config.toml
residual_init = "scaled_by_depth"
optimizer = "soap"
precondition_frequency = 50
Rows from block 8, named by matrix and row number. Each number is 128 + 24 x the weight over its row's rms, rounded and kept within 0 to 255. All counts start at 0. Numbers have three digits each. After the name is the row's rms in percent of the matrix's.
# emb: conditioning projection (model.decb.0.0.emb.weight, 64x128), inputs 0-127
emb.12 110:124134142115135130094099134135123140095083114134151142097167120138131145161133154168136107100139117108124101100071125126147092064147111136104102148138178115143131153099109147102142118142127158107111144192102149123143145130152127166190128097113097110134062151121115130123116088127147096162163115105123107116140099140122130153126149100125148105116081075126119120125129099136096120137128
emb.13 101:152139107104124146118133127100116079131142182112136080122112106141109083106144137101095162142113142114183156122120104118122140164123116144134120165128117174155098085078133140108149145140096111072169131189115122125126140142117127159141129039096122127133144140132154122120116136143117127117157129128135158152147142134113145112140137146103121126100154163156129145154092096125153136118171
emb.14 106:148125155143156143111118160103127137167128126122162123164131137147145131117128151119142134148136107119116142123106132141164099170106087139164155160148107117194110149114148128135130131149107112104108135139174106117138102143179139150198127093110067159120096123119163130132160122180117120112141123151097141093149164118128116109139102164141097134160103149152170117127131109110146167180135
emb.15 137:116162122143158165145175116116139142100124098161156111120126131108122146118129125151082140148146115118141118113111119098140175122142117118110154107161123088160140162145153126110142101178087128111115160172115166144128154112137157160165103091135092114174097153111099165110113109117172117174121121147168126116124104146127126162129136109091090109114106101148068127119129117088122119124164
emb.16 084:092160118162134144109140155109123131096162126096130145148081092127139110189135162118114126135108104150073103102163151112152163078089158088135147123109102122162128156139132133105150157100099126146147120125084154130123158108167145138158132151141112117098127120173112139092119131141161141134134089127148090146120125160179111148119135134087113143080104115159145111118136142143156134103124
emb.17 085:141134118111126099139115150171112113088159127150085113123103118104075118132102129124120148140129153094140142140146130108120114093126150109149088104104112116145138124094131126145090112115119107148155096201106126159108112162114151154069100146125125117093125126123179111163102116132156125118140121122148159158115114086114118163150128187109181093140161153142158166157142113130150105127118
emb.18 092:076101128148130157150129120118154141107136121118100130118127158133093090121165173144178176153127128147105160165109105146154160180112158135157122116148145127166135138122138132161131112126143107150190085106139146118116155133153159127132113078132161077162131129156138138107162133156145106092077125128136134132145114134127138127149140159155128130173157156117124115150124121131103071161116
emb.19 085:144138159101118133145109120126154165125131175168128147116117130094143169192121142135107129098118136115117138128072151092119168133085103058176085114160145116148158092160079144095140125148140118168123102144118153157137117117125109140136162139130172155108112103130147134105143093128140145116158129135154112121120129146116144089151161139138144096153128084114117151134147128077135129122120
emb.20 083:098141107119135113134114143140102114149109159127127139142149157123127179114101110146116158124111152122141132116082111178139107174103129127103127146093131127193102116130126099147126121112125057176133102129168089119126118126115154134145113123153111132141125141102121107118102155084093170139158148136168121105121161117162137142139073143176132153139099172133092083107102136131147140096142
emb.21 091:091112123127133169148104115153108151179128058127088101074138146100117114120136112129130130109119140126166101091105124180090094118170130153156079140096185139158155119113152108144104162108133138182152157108123093095163138154101139122111142145125125104122121141117157128171139111116098104115148131125114165119119108085114131141121123163134138089134153142106117126107116141133152126111124
emb.22 089:076127164139114125103100148136105128129140130128133123126107112127082140131153130142126113143146133127116109111135137111114110180095122100132137174125195116172123162131133106116125102131128105138146134130154153174140146157143135110129146160113162160089081151106116117141141079127135108127052143121151097134153159133152096117181147175131118134132091108135157087097112138159147156153091
emb.23 118:131150142173152158128113126129130125153085109128079105143157138169109144115136070159135106136133097140162095110112123120112164100150104156145137098127114140162096170139109152135123139136112097144138122141110139057146115122118145135098105152125096112130103126169124165136142192146123134136126165154133161117140099177120139123118112103119076103161113115086110150105112093148146126087130
emb.24 086:102142168116112120177099145143110136140129149167080131139106105115107098076127133133088112134133157130140150140101161148132119116146111120170036138116115173119149073091160161111098153139164108123162133151106147161129116114109087105088135121129149175142137092096089141121134091119147122153134111138113140156123149108152129119133138154104124139119156151150127134143115110110115144134095
emb.25 093:101106125135114108173102128133096147124152135148111120116138154135153150090107120117138065129141130096117130129117114108121112109097165101144077130108129088165128126093127137137113103090127078113128150127145110139111106106145148148086113096085147132108134094121123151143136075156133120142161167107130122120146096081142104141137133178148122150091135120142123058167139147171164104155148
emb.26 125:130112113116123133095113147097133103148114136117120119114118131097132111125131106100123136138115132138115107123169095160103106106099123142153075088113119099126117116167119137116164180134116082135160167152095159111143143093152090120080156123111096125094134107160119145129160179150149172136156119170111104111129105146153102110065146081113168127150143096146153125142117111128110109087107
emb.27 087:104121124091148161163136134153101148129156169136125160111158112156163116189113117139123151149145148137054138085117135124102137180101132080136135134180112127160124147157116121115152125137112144122120135129115145194133137156123106105119123063124157110106127095135116088138157109163174124131146135098119102153136104145101148148138157141118146110112114123131156141088124172141144151126133
emb.28 099:108136105127120156156136115146102102148128090119096092142088126163112133150125134140134139115112107142123075109142103144121126178139129145153177102144135126154143140152075111133102150133131128169138104098144116134106111164142164106151112101151124133172115131117106169126115168109115082109056133124071151122130091122083117105173098157126147098138117111110127151131143179147121108141113
emb.29 079:106126108132126176100123121111135119098113081141148155120097144147100120125141127144104161131136136110129139142099094153119181153113094107124118175189103105164118121153140096104123090111120094143146127161129154115139130159133129141161132182137142106156098142107183117134102111112142126122123140151164131151159132139139177168182138103154109131192084119126112144152140103128143146115104
emb.30 117:096131140096127104175102134087128154125164147119108102114104128139105143114127112162125116132096115112104106148124157116158124055094108168126127119138134136121126121088130149144124124168141085128127138084167105107159115148124119108098110166169091131139107095118090099087147093097157095127114139110120145124136113107043145138141111138144151130146130153122124129121140099088127176145120
emb.31 081:117107167125104137109096112148140126159080135116088091182141134146088131112151135112122112110135098130135155103091150165148103084152132169132094093123137108150096116086125135126144165095150091171148121160161095113138158118123129146107159114133154133135128172093115139142130184116138109126175110131090119115134099157127138097128137154144094101172130152116118087106118105131135137163122
emb.32 145:079132106097134151169121114151131120137177138142104101161099118147135134135141155134134187147097121137132140139156173105147102098127128130088156150172152129146140146120155120127142173127184120108151127098146114127106124159137086086098127171105122163124127117130123103125119210165141110107113097140133142122115120108087126137124109146084124150128145126157149160094111167089114119131124
emb.33 091:108140127100125097178127128123115143149142111153141159134163117146135159147135089117116104131151141127119147106116115140070097136128098142084134126080110123161146150123131135105136116122116103101143149100144137110139076114105141131070123157127167125115135136129080151192125123165105164160105149136167090078098162129148112114118113124159145158098151109153099106177130139172127120128105
emb.34 115:150138150134110059125138136131114142173124146140130140120120153125135160118116091131153128137145126102148176160116101100163140137087127121092095113156140097126118120111147115177122102167110101091120108125139099117126131091145122156088099125117142153159120115098159100142190103155118144174114127113157126099141146119130147127090126062150098104192128123124145153142131106139089115153132
emb.35 078:162155109128099115104149113109092122140101119110191102147142130158060170138149114124094130125125138138144152058137107120128133150137138133064120142094113087155108137158111138153100148091108087130135139136154115126128124096134137105135111138146180111082122133136090088137120144101112102143140136183124138111161140132146102138106137078136151104152151127111140148098109167112115118135122
emb.36 087:113078121155130132126102135120140135129132144149138136130142104132115095164146133112130172096148085114133117128159145121132139101128155135022130163117083115188109146144109109119161139149122156118123105139150133122093152113135168149113114061135159113077110123110118159129131160138139137157146162084108129177110112117149148131085117126116132148129147139116154104156144102149124121113106
emb.37 093:171135108112123128180128128131121134122103133125181133131128134139171124118132109125076071163118139139134143091098117098109135156113138142089118112092097119168125099134123170109109157114096109149139106113132195168122132131117139170103112128147126121111132111120141120119155081159168159121186163151156142118152151142154102111063146142143123130122115178108136136128134103152130122154113
emb.38 076:163113138104124121143115102148178150184067128099206151093123103132153146168165120136111152127115112135123157127140139085129126164145118124074080114132123115177131130129142169131102108110119120142129116110141093126160139092097153116107112092132178128137099133124110134109138134150100120122126101160130156128105176121132154124081137122158118090121126101105148135116146116125105149108156
emb.39 089:091124121133117136149145114173141131121130124128127124120141091127118077148143132120124100115109124131122179132125150067122099094124129101093074110115131165167162112163174176150131145124146089103139137157098099164109117111129142149079139121129143139138127135151127145155145117173164114150151076113108139102131124126114139130113102132099157088126126124157182121164167153072129128119098
emb.40 099:124133133144153132112121145071125099169124153153096123142141158158152158105129129140162137141128134127116123135171125139143122166098115114095150151153128159161119142154090128115120118125102130099127099156150173120117126122164131082131126162125114137138117124119094123163169080132146095160149185110163154114121125166179118071159128126135110097146092085138134150114141169126131168085110
emb.41 089:129141123131111147117125153139122110120109128102110123106177164129135137120169092137125144108128139153162128106115129183138166150133198127078096119151131101178092168114094135153160149093115147113101147130134123120117142136116133155118123138106130122099130176127129087137104167098114096116142170153057155147137137111136077113109138118138089104099126182108139129138116107165134116134118
emb.42 076:151153125147130160124145141141154154095143109120162124127147116119084110150145149130107118098141109130075179146110125143128161108146136106094098099098144126171135139114133138158144097123070111114157127202123130128133155112128128156079156118170132112154144102120170091107136104172168109163135135092138117124124148136147121109084097101125122131158114097122177092141128141114104158148111
emb.43 083:157145110126120138158156091166128143143147110095134153161141136120180122139175097149125083112129134161091108109120114060119108163141109127068123105094090093136124129132118128122117155118115122139130092110102140164118122122099121142110139103123109111145145131137155117117139078191132124101145110091113147148111151139157128127095118094112084114120120173073137148091143154129119153107146
emb.44 089:108152139104108080139140101169118127118095118129143127149140163140112139112132142139116062111136129118132133110128139123166123105113129134064086136134132142179140139129123157137149141124146086183112176118103136148159121158105092125117185148120148185141099122148064153160128101124154133125137103127129110113128195129097117144146121128144163088107142114143136156113144149120098137100123
emb.45 104:161112158157124142105109142138128112133120119099128111093106069135105148122118133154125164141132139127152132172121148153116139046127108140060110152178140109157124140122158141121109140139136142082151107196108141134144157102124129107132106090127158102089104114114159161084103138143123128111183115143102110187129113122142111144104123133140136114123132136155159103133130129143137128140087
emb.46 081:084139122162137143141104109108086123111108142111156114150159113160130082107166119108125153128138119134133101106158129168137166131133160135055133139149082148211106160128140118121131113160112163127123104154102126115112133105139157119127124064125166101102128119167080141114130162137137147113150148117149122154141160156158124120087136096132115150129107110108098130141113100142131109102111
emb.47 095:139108126123171151137117152104144168132134127094162128100135164098123109144107143123126134147127144119070111138137093173144105148139166115059120157137066121180151111105107112112123159104111134102134125107113131122170131132149128178129123100146094092087117125147165124137107113113150136080110167140131088093139112098085135123130094160153123135133139118159140086147147109124124125146093
emb.48 128:127151140132109086138125136138105124114123132121085091165164104161121159107143126122124112119140158129123123124142145120117092106126100082100100105128128119092098134179173090146144123087135111111106113127147089100102121121118110088134118230114124098158125120079129107161157093176138122111166119099134144140109120109114127138161120087100132155099133127139117115121133159136127120092099
emb.49 080:179123120108102109127119129098124135118108150124149132141142158152135162110072148149120143146166137144145161087114136157155200132133157118122112156122121113089098096148122147118141097119137141161062106125120145148057118091117132115113143100155150091115147128131148125184138117160131104150156151135126115090156148096130136166155149129103130119140125121124120183100094138136151117095127
emb.50 093:146075164121112102138139120177130119139136127153116148173138122149125129156091106110153073126116104112115100117092124100145101097097139136128163106117158120112137129151080148116123146153167170133090102139105120178140124112115159115083123140128170140128124150130112136151171089140090111157208105096127132098123148142134131118125093136136128132142101104079143155132109156129147156120135
emb.51 110:138157106090108095099141105165138111171161142157110089085119076107171134153143132163132175130140101129125131169149138108141149160126122114148105078116110112087145086139130156124134167119128146104152179122089120143132105123089115144090150119100148164107160129137123183110151183118145145116138128158129135105139119137139131095109138112111154130112148128129128150176121130114086135146149
emb.52 104:124125123128132161129144109129166138139081108095128135108162157131102142112118138152112078093143134129125126128096131127153134111163163143082096100135131130112144180101108125130103135090112157144080192153154102118112142148130149137164152160135118098120127130121201125121107115088117091124148142127101112105147125147099152149167143092127143118127141147090143070113168172123113146145117
emb.53 081:143138145121104161120121105142145175141137157170142164142162169128156107118101141123098138106110142146090109122098140138134096144158124138093119149137124114147133123135074131111159100195128149123083108057145127135148096126154115113119141098166180160131130133128100103135125089157109117130103138120138056136098131145125124105142151125121150149096135093106136084171123112124131131120102
emb.54 083:134124128159147141156133122081151089111089081084131113129144139140130130084087139113155125126152101123128154174134152201079144153139142143118152133146108125139110138151105151120147096092124154135069107103133137081113144153148109087132122091130156112138115115155169108133150160132121136094120123167129130153138147119113095147132158139158144146106109155115086164076131105120138148134131
emb.55 085:126100143166124127141132134126095161094118133098135148121123129131090114115123132118137161142100176142120139155091143134129154166083129117106135150171122111115116124093120119119131070122152166151099088167151146129120114086125151158134151110135190128129118185183107104134131141116131137142140142119134069117128135135094141112173108117167097154092113137143121120120171121077151099162145
emb.56 088:103127156148133167173131128169126138125129107144103145137096110140118068102092117110084158125101145151159107083106147109143145111170077091120127139127109164100105142114112108142111146112128115134070106103097160112137147133139114125134100079153157116139112141174077119104101160121134119107095084132137143129119141139134160154162107108088134133107114130147147155112127106124147110089162
emb.57 097:139115140141135070131123121096113141108111121125130115121161143163114130088106108145150092160138140108150094129115081105138127214129142159113127156169126113110146128109097120172098143137123091129109137178121113128141142125155165141123153142120169162152157144142102135170118118148114114138182110136101130117157121138077118115144143096169109132162129153102165113155124081167128124138148
emb.58 085:139132114112137158133139155121116147149126145156124145129147120137156142155106116136127133129159093119082111105110094151092168198111122116116155131143122119109107148155108160141140153164073165116125119109102155124139126130142117137098127099101184112141169117146091168094143158157124155124194159152104139156104146149124110110130158120146124136081149137102130126114110094168110115128189
emb.59 077:098149082136131118148142132142102123152194158149116118099116146106134123121100137105149100099127096122077141111107120142109151120148133141125136118103117128107114101115122085148110128138119101129177171132158158136106137152154137154140135136106147119119146149085131145122073079165148186112147121090108131151140170119098139115124149091120154128074161108144109121138154141166162129084170
emb.60 087:141151115083106179121155115111132096076149116152129129149106137129070147146121103138128101093155128130121118130137121102100112143108134131111116142086167101091150137112148138128100141128145104132122155165122105149145115122125103125044142144107163140151155149101075128154141142196114143115103160149175156155093140130173119133127115111129166115090125114158121131136107135111135155107132
emb.61 091:124115125155136132115127121127147084126112154115099094142128118123105123145158146097142126140103122125117117138145156170154133127119195130109144144146131140109133156118109080146133105132110131142080114108102111124133135102179142127153133099148143095176155150124130122190169145179089119103124141091153111139139133094103151174182131114132133135147122096177123145170100132123169096109179