Weights of a small class-conditioned image diffusion model: 64-pixel images.
Rows from block 10, named by matrix and row number. Rows with one number belong to one attention dimension. Each number is 128 + 24 x the weight over its row's rms, rounded and kept within 0 to 255. All counts start at 0. Numbers have three digits each. After the name is the row's rms in percent of the matrix's.
# q: attention query (model.decb.0.2.attn.q.weight, 64x64), inputs 0-63
# k: attention key (model.decb.0.2.attn.k.weight, 64x64), inputs 0-63
q.9 108:121108140131125119126116112105101100105126134099106110129116152161135079097103099120138100123134093127113117145095125093112091134091129070081133104126115102119118121116167117145051114119105102
k.9 102:152136144147133146140133135109087104116131108107120105146125156162126065151142118117149117148142107144102113147112142110120089141143126099102133110141145113138121122134181133163026116122140146
q.10 100:103190136116137110165146141079144113140099140136088105120159160154074150105110106113124140123119065135137126140090073125135115160115141144134127132138131118164139105112132140119172139126128148
k.10 115:108191108119134146164152143073150122166114142127069117144156149121098130107117088131134159127128070129138155114101088114139123136125118153136111129154135115174140079113126125141131106115118130
q.11 111:139150101161135135120154135137123160152136145143124121122172140100168162141140138148204146157150129157160110138131127117126118141161131113100130134178119117131153153089166117122144185154158150
k.11 102:118136093158131107095137126141124158141113141131117104120164128091156156122140129121196133135119122150146100120114111110113108128168126076107138100178112094135148162087160123076144162124146131
q.12 129:134154147166116181151159155151127108145157148134140150144167134158119167121134180135137148173131149137159168160156147150104140152122136133162156125148123158132118131121143139184174113133126130
k.12 103:137143123152091182148134144140103088118160097115140141088162124144111140083097132110124129138107123123134154171141114150094124123122123101145133089117103126096097112107124125169185084124099115
q.13 109:125121151145145136114125137144184118111153132136124169148138151080157089126121164157153111138093115192123134138118108173114171164137152148161120157118131119121097142125158136148126135098165150
k.13 111:115136141126125138111126125162180134100154106113098155139134152070148096136121137142152093148082072160141151123112110164094150161120128129165103141104111119098093124124154101138099129106146138
q.14 095:130153148130148143137114121135159095151144112122121176130171137142114141117119114137150118119117150117100115093133154138177142089151071130110147114129070141151122127113181155082117099145165152
k.14 107:126153132120151128129120121149148100124177100124144171128168124144111122147125103152149129110106145102088109113142124128163145083140063134135121099138083136161132121110166125071095119140157154
q.15 089:149100124114171113153161149128124143189116124149132135116132168157180151131114134128113143131113172148139126117132136135152153117145131143161091102161137126133124139093103119177069152113084121
k.15 098:154106125128172120152147121139123161161121126129163134098145121168159149144131103151121163104138141142133107137126111134133106127131154148170090125151124129114115127097095109179058169105088102
q.16 097:133127118161138149122112134144177125112122143088125184140135180172139111138152123137174146131159145136128172123103120153152127129143150134152118133145168183119139152158097144144162151173126129
k.16 092:111091121134129152096118095153156131101135159088126167122121137155118073095112115112171119136158117124132183132097109143153117121135145116141097114148145179097129102139085130156147156156109121
q.17 088:114104126125167123145124127133122131155181140136136117182136136129156119096123121161172110133116162101126120128096122106101128095105145152131095141115099150081137047116158107118138136160120105
k.17 089:120117103115138132153115138152139114151129107137139122210112120156139130115169121151151118137115177099139113126073150104105118101136147128113129140118113156077118063127139118090150119163140117
q.18 112:156131120127137089109103105078126109135095071117141091135110135139106121088155105126137149100095074134117104118140109146134164099123090130155118083118124101115116112122090096116140103097112104
k.18 109:174148111126147148115097123105156123132068071115175119151130142162092160103150108114156170120127097166095120125146118169134158127135110144130104121165142119121140151130103093120148118122111127
q.19 084:128171126138126093155130145137145105095110122119159156119088107162119108147130131114172139161178154158100123130131155146111106095111164153139151132164148088116185134151147089150131146123146121
k.19 091:107163134132099103144128135120160084091098119134159155095079129140136114114096141111133112167173145164127115115121129152109111058116137145133165113165145105120158123142138106163152134100142125
q.20 102:140139183092103100134136096135131118113101153125132118136150134118127132149149122148087155165147144118161112144097154154125139144102152150167117132162082151165114119092123096140155140169165086
k.20 107:155137170092081118131125098137147103097056137113139118116151151105128133156151120129090150152123144127141115133084135116126151128129126118160119134137075127160121114075096117131142116163148086
q.21 091:135129163137115135120145118086108119126116079078152147165195094156145115138142142161095095104126138163124128118097175129112145129134111144117148124082157106130122154123102135102141143091141115
k.21 092:122090164130091171116167139120105105099087070130128143135178102149119144138115156148123081110126100151122118107098152131108135110141114141109128121084143111169145144119097119097143155102132144
q.22 091:119149155134129092098173168135131116171142147168160157113165149122158172120098158147089148149117157130174144111102147147149127116116138141137110123151159129121150123159173116166148145138113135
k.22 091:131147153129144086081187134110108119137128134123155155138133119106161155132129134144075146135097151114164119105107110100136131094112133133149133119126155110099153080160154103164091132104109085
q.23 105:148143101108135115127108126159098108135078134130165167156126109158093119144175099106117102140086143077147119130130124135153173138113172078132146140158162115117119123141160107107135111108147136
k.23 099:133161086088087159127107129166094113141105140153145172147133120137089141109145136105127090147091124065156127117141105144156166115118159083113127146131150122153117143125155105151121111110120146
q.24 099:129116096111134141087122156174119161144105130119131151121176134165128118178089100120126141171177151144131126155150113120147133142154154150119150150105106113181127125156151087150148142154134142
k.24 101:130093097109127082077119160161114164155136134119140125121179119160140095120090103130113141157149122135125117142128110116154136116146151151125166152096068113160129117136142090177142119127150121
q.25 092:170152102141163106121142148097121146115178125098153139080094129113136118146149129099104111084127116141129146146129133168141165133147146159137151153136117118124174111050140123120137112106111142
k.25 088:168150111123132076107141174089133147100167110126150158103103135123144103121138149103118126082136129136146139152123115146126138137137156130129166152170088166126164116058127110128136108109106129
q.26 085:155129184098149141121151131136119132156134134158166149137111103116123158121132106120136130120152087111118150169120148131140155097177151111151128098148131134176114180116151089161150120174150151
k.26 089:168142181076126114113140140115120134169144129140153141133103101094137117104144106128138162102157067094112161144121136122146133124144114120158107099122116121153098170103140089168140129162149128
q.27 101:130112091104119103122108110111093144095135085087104103091124091126089111075102132141109086115125128164134153122123111109127111089115118091152113154111150141122134078106143131115091114113161121
k.27 116:153113103128134107116125128110099145136113101112105119140123142135082133084148171120097099134110165174133124149144125104122106082130102108174129156121173160155146092126143133115092119122190125
q.28 089:140131151110131111096104120101127121120083127130108118133169144109114136133144126098141099118171149109113130149090071148164128122116143125147147142116090149093092133119111121107132132050074140
k.28 107:135142159106139157095130120120109136146102119128096115142169158090114123153164126105154109144179146108102137159102068165150104114128121131159132147118087146118117131130119111119113122068091153
q.29 104:153119134140131156128123163148143163135163143137113149137170128147133115109123148211131151160158117103128126112124090163122141136151162173136163107096149144112123149094138153125154123098122085
k.29 103:143107120119106155116110141164139163099115127129120151106164142157114109106123113199126141162153128101123120093113087145134125150149175139122170101098130129101130132109143141089152117104095078
q.30 100:123130118144141121092150130104114138083078097122128114088127131133107096102160114122083141136077144102111137108140144150165089154111148105110116109099087102099102117140088098107116119164132149
k.30 105:113131143157143120099173147102104148101090111144123140131141115143107088080153138127104164126082148119112156098157154165152106147120179121113136124122077125101096121156104122146109135153143156
q.31 112:120131128124140102123109120117136133142093114123164125099123102109126113089172129111075106127144107118087141145141092079105075087129138101111100140100124113126093099125148148080097127133092100
k.31 106:119140132136161107145110143127165119152092104157170142111161095113126111115168151100070123124159116128100172136146128096102108121133122131125094132105152116132080125129161158076119131133085111
q.32 110:089121153111096084104117118084140131117088105108122139118109102107139113126103097116108078105148097119112109137094118094100079101105116151078104107117136096142137122115149126076113129116120134
k.32 096:110155161136099099126122119143160152139097128124147173095117134114158128141128135123151103139179112141109120148069122094131089106121118143086123116111150096184175141137154124091128136157136150
q.33 083:086127143096134105168135100085147132151115150145074112128098174101138124103160147104136145143132162181107149181132107131163125129131099126162117156147120139104126135124108132166114138148140151
k.33 088:106150137120158106186118111106150146145097152112121127127104188096151126090146131108131140148141151132088157179121117145143116142116086102150125168128139129102104134131075142144110130159157154
q.34 087:132122143116154153131112124143130157117142107136100149138178159168115138099112118187150095086134102114133127056113107128144153113111086134142097130122132170125130118114128127077130098112153153
k.34 097:121119128116164155129124105147117168091130104146102142135177150184100156134119099160160110085138122108130142069101099127127144120122111133154082114135137166145150109127131115083117123118159146
q.35 106:114123131123153070101126114086143106135080108124124111119130166156097070097148074115126100137131081090107114094127128123154139127120134116117105088135110091098104156114124114119137124149121111
k.35 107:140136146131154077113153146099159146161097116163158137160155182136098080116125094131136127142166089104095130105139130125144161122144159128106095087150132124158100151097132116140128111146140137
q.36 100:115151126152140158170131128138138141116142165161131112178129101098133136110127131134175170141117094130124143099141090123080090119159143163165116146139119134147088110105165119124171145156135096
k.36 104:109153115140131159151098122163122141138110153132127113182110117076144109091091124147176144144090098145133133083146130101116119115116118138155139106149102141122099102102164132122172119169131091
q.37 097:109088131108113122116102099123140104140100117126173115110113090121134128109140122107129095100086126122115128118135152157137116108118126058122088166140125142140070189122118109125143173150143147
k.37 101:116107156123111119134119093126140125119127128149192100119136099131139132115166123101132111100088140127122137136128163167127129138116114071121087164136129127141073186137121093139156173146151147
q.38 089:153129123112114107143165091126113094131153169119137101160121159137137112158146102120126113074105101146191131176116141105103139147139131139119148174129183161128152119106120138130162135150141114
k.38 105:137102093093089128119151111094109095123118161111124123162107130107102118141129096126130119086114092154147138134104113079092118118158109108078113171136150175132146107081108127117135098143120120
q.39 097:111135133149127153102129142151156137071152109145115140060114145114135123125129137135102129122159153126126129125149118114078080132092135073114119101111173135115114119118104170115155144121149077
k.39 103:106127139162119162128136139144163128042142116109108139072127115130136131135139122140114118131139151128143117110144155159080139166123150090142158099113162129099133123151124174117160136138146084
q.40 105:132107128151129123156136156129117131147127160143152181147134158125117139163155155141155125160094171116157153108180107121103145142157135134113145146146136092107103184158122168099126144123132177
k.40 104:118104135144105124148129116127098119152122146123142126152134123110120132178170150148131120141065168092168149091180114114086134129160162136101104144138129080084122149156127132119109122107120155
q.41 094:133141144108122130122094137106085139098094143127122143126092127128097153143119127100167114172153133122127168109078115143111182153109136136175145154129135100119088140145084124164177124129126151
k.41 099:137165166082095119111110123090082146102108140136115134152103150109150158141141124114142122148122145113143162125104106129105180126116122133159130144123147101132088106128081097190168115108126130
q.42 114:111128160118104157161135137166137111137126163123133176139145130163138090152105149158118161161144141084130147132125142149140145180137137150147155157139101170177121134156120143161166137164145134
k.42 103:106114150108082148158125105160113102086125146105122151145153117142114079167131143133075158144100114067119162110132160125150143148120145152126135143112101128172102100151131131145147104128109104
q.43 089:130130124124148144123139149134142128162157168140124097154110134131181144137095161158176146124119128157128115080121108147157132164120156142136156145153195161130161155130126124162124165107164128
k.43 089:087138113109131137126142118126159105145150159118111103126125140135158142123094130141171140135110123115138099071101100146143112160090144116116162158141209136118110150137131135139100171080133143
q.44 078:155143144109132115127115085115140134168148156127104105144120138097098157127108114145116145051132150092130120111125153152076144137141138138074106125136091133147127104148083132135129151180122132
k.44 090:166115131112155112136100114133154140192166156096119137145128113118077146122109106152134137066159125095137131111115187133103152135110143120119119127124088140136154120158111144131132127184134146
q.45 098:131131104123126122140141137103115132115129096107147135112149121130101074116147128083121054117082143136101137119165091121112126136129147117129137151127146109136131080077120120078147118120148189
k.45 097:136151086134117127121131120098124134121118094132136137120159133145144099089174146093138075111077151117108137129158110135120104145106147122148142167124123121166168061093139103103139108137154154
q.46 117:132130096117127148129114125080121141099098138094124083118119115137081137114163103110140151126171115113101122127152099081116084095138101099105155119115143101130106152153062125112140145106112111
k.46 095:152127117120123163146126111083147175142106155090123093160132109151108133111160108141158168137185127118095122121171096124102095125164122100113156112134139125139150137151087108137160136102129099
q.47 093:110149130120140140134118107120110104166121144153133111104138113143152150150167132112115107121111099127105067149122113058153159126132088101093122113079123098118097112120135156065126112144136124
k.47 090:123147140104133161149102125131135107170148115166133096117166122143128147133161122153138131105089107134111085141122133093153158160155067141073117125097125104115132114115168144077140131147108117
q.48 093:094108111139106123100105133157163137133107130104114113152123117121083106100143102093100079129147147096115128147114070124132099134099151129107110160107161156098101099186144143105101119128132111
k.48 094:096121133139094134106103139163171138137118147115161119134134120113090127106163121097111093146149124128133134166120071145158130133098140127111102169111166172110120100184159169117124099134123129
q.49 090:142113156104097151138094111093116148104137136122151096157150132162145093150117141117128102113150140196081148114165171166117127148117156117114144099124125139119097118107127148127084123118085151
k.49 091:138125150112080140138106115081110132140119125137119097116141123184155100146127156130144114109163135195079140151164125159120117158123148124118121108105126159099116116090127157154089152142103150
q.50 108:121118157138118143155132108135157147126166136141132107116151169148148147163142147149163130145155178133146117132116143140114122115160153122129093155215105144132157161098170120163144149119141138
k.50 099:120102153131118096145134072102110132120174156118111071097133143152151114153128114140151115157150153123132102135104129118103154120147143134130107121200091123093141120091154121151141126087154129
q.51 087:116123137108158127170117127152094137167112125126165159118112154160141138098135097119131105126151182129166093115114154100110115144130166095134138138137163115159116125102170117113074107145089102
k.51 097:110126128102161111169081129124069111119118133119169150118137118143137120126151091122102102123145150130165094112101149100102112172121115116150127113121195140155128117123160131126082110121113088
q.52 104:117151087096137103094121114119146118101092113124138127069134087124119111115117074096110136096128136149113099114104109090153131142125137141124137147130083120128124127073097130077139097089116118
k.52 099:120173103091146124110125101132177127113121137152133146101174124128141117080127093129118145112152164145140089113099139121135131152125127159128143155135069110164118134078122133111142086091098144
q.53 090:170112141086115175111130136138157159150113130124163115137157109072151114159165115133080092128131136173102099128107097119108158128118138158148091130108115113141124126104117100140133112099108088
k.53 101:148102149076121162110138138153166150212113120126127141113134116100155102129141116159102085127139115166122104151121093101098147136121113154147109138109108139097126115082132122155141154114127104
q.54 080:133152156141158135063189128106138102140122098116135134128141169100182133104122133090135137123143078122132131115112103142086127138139139083113099165136116102123120142163115106151109111125092131
k.54 090:152151145141163135084173112113147113134121096117158121120136155094174125090111114127119127103145079114103150133118124150086149135146157085121115146145130106108132133156144101160101120121063146
q.55 107:108155148125110161118136136145139117112126144140144142174164133137056147160137113123147159143137117171155129138091147143129143141136151092130149111173133093161133126131140133148109164157189162
k.55 105:124161152117087145125130115116121099096134128125113097154164126095102139141139128147132153114093097172166084124118137154143149123127100103131129101144124086164143086119137127183086144134176142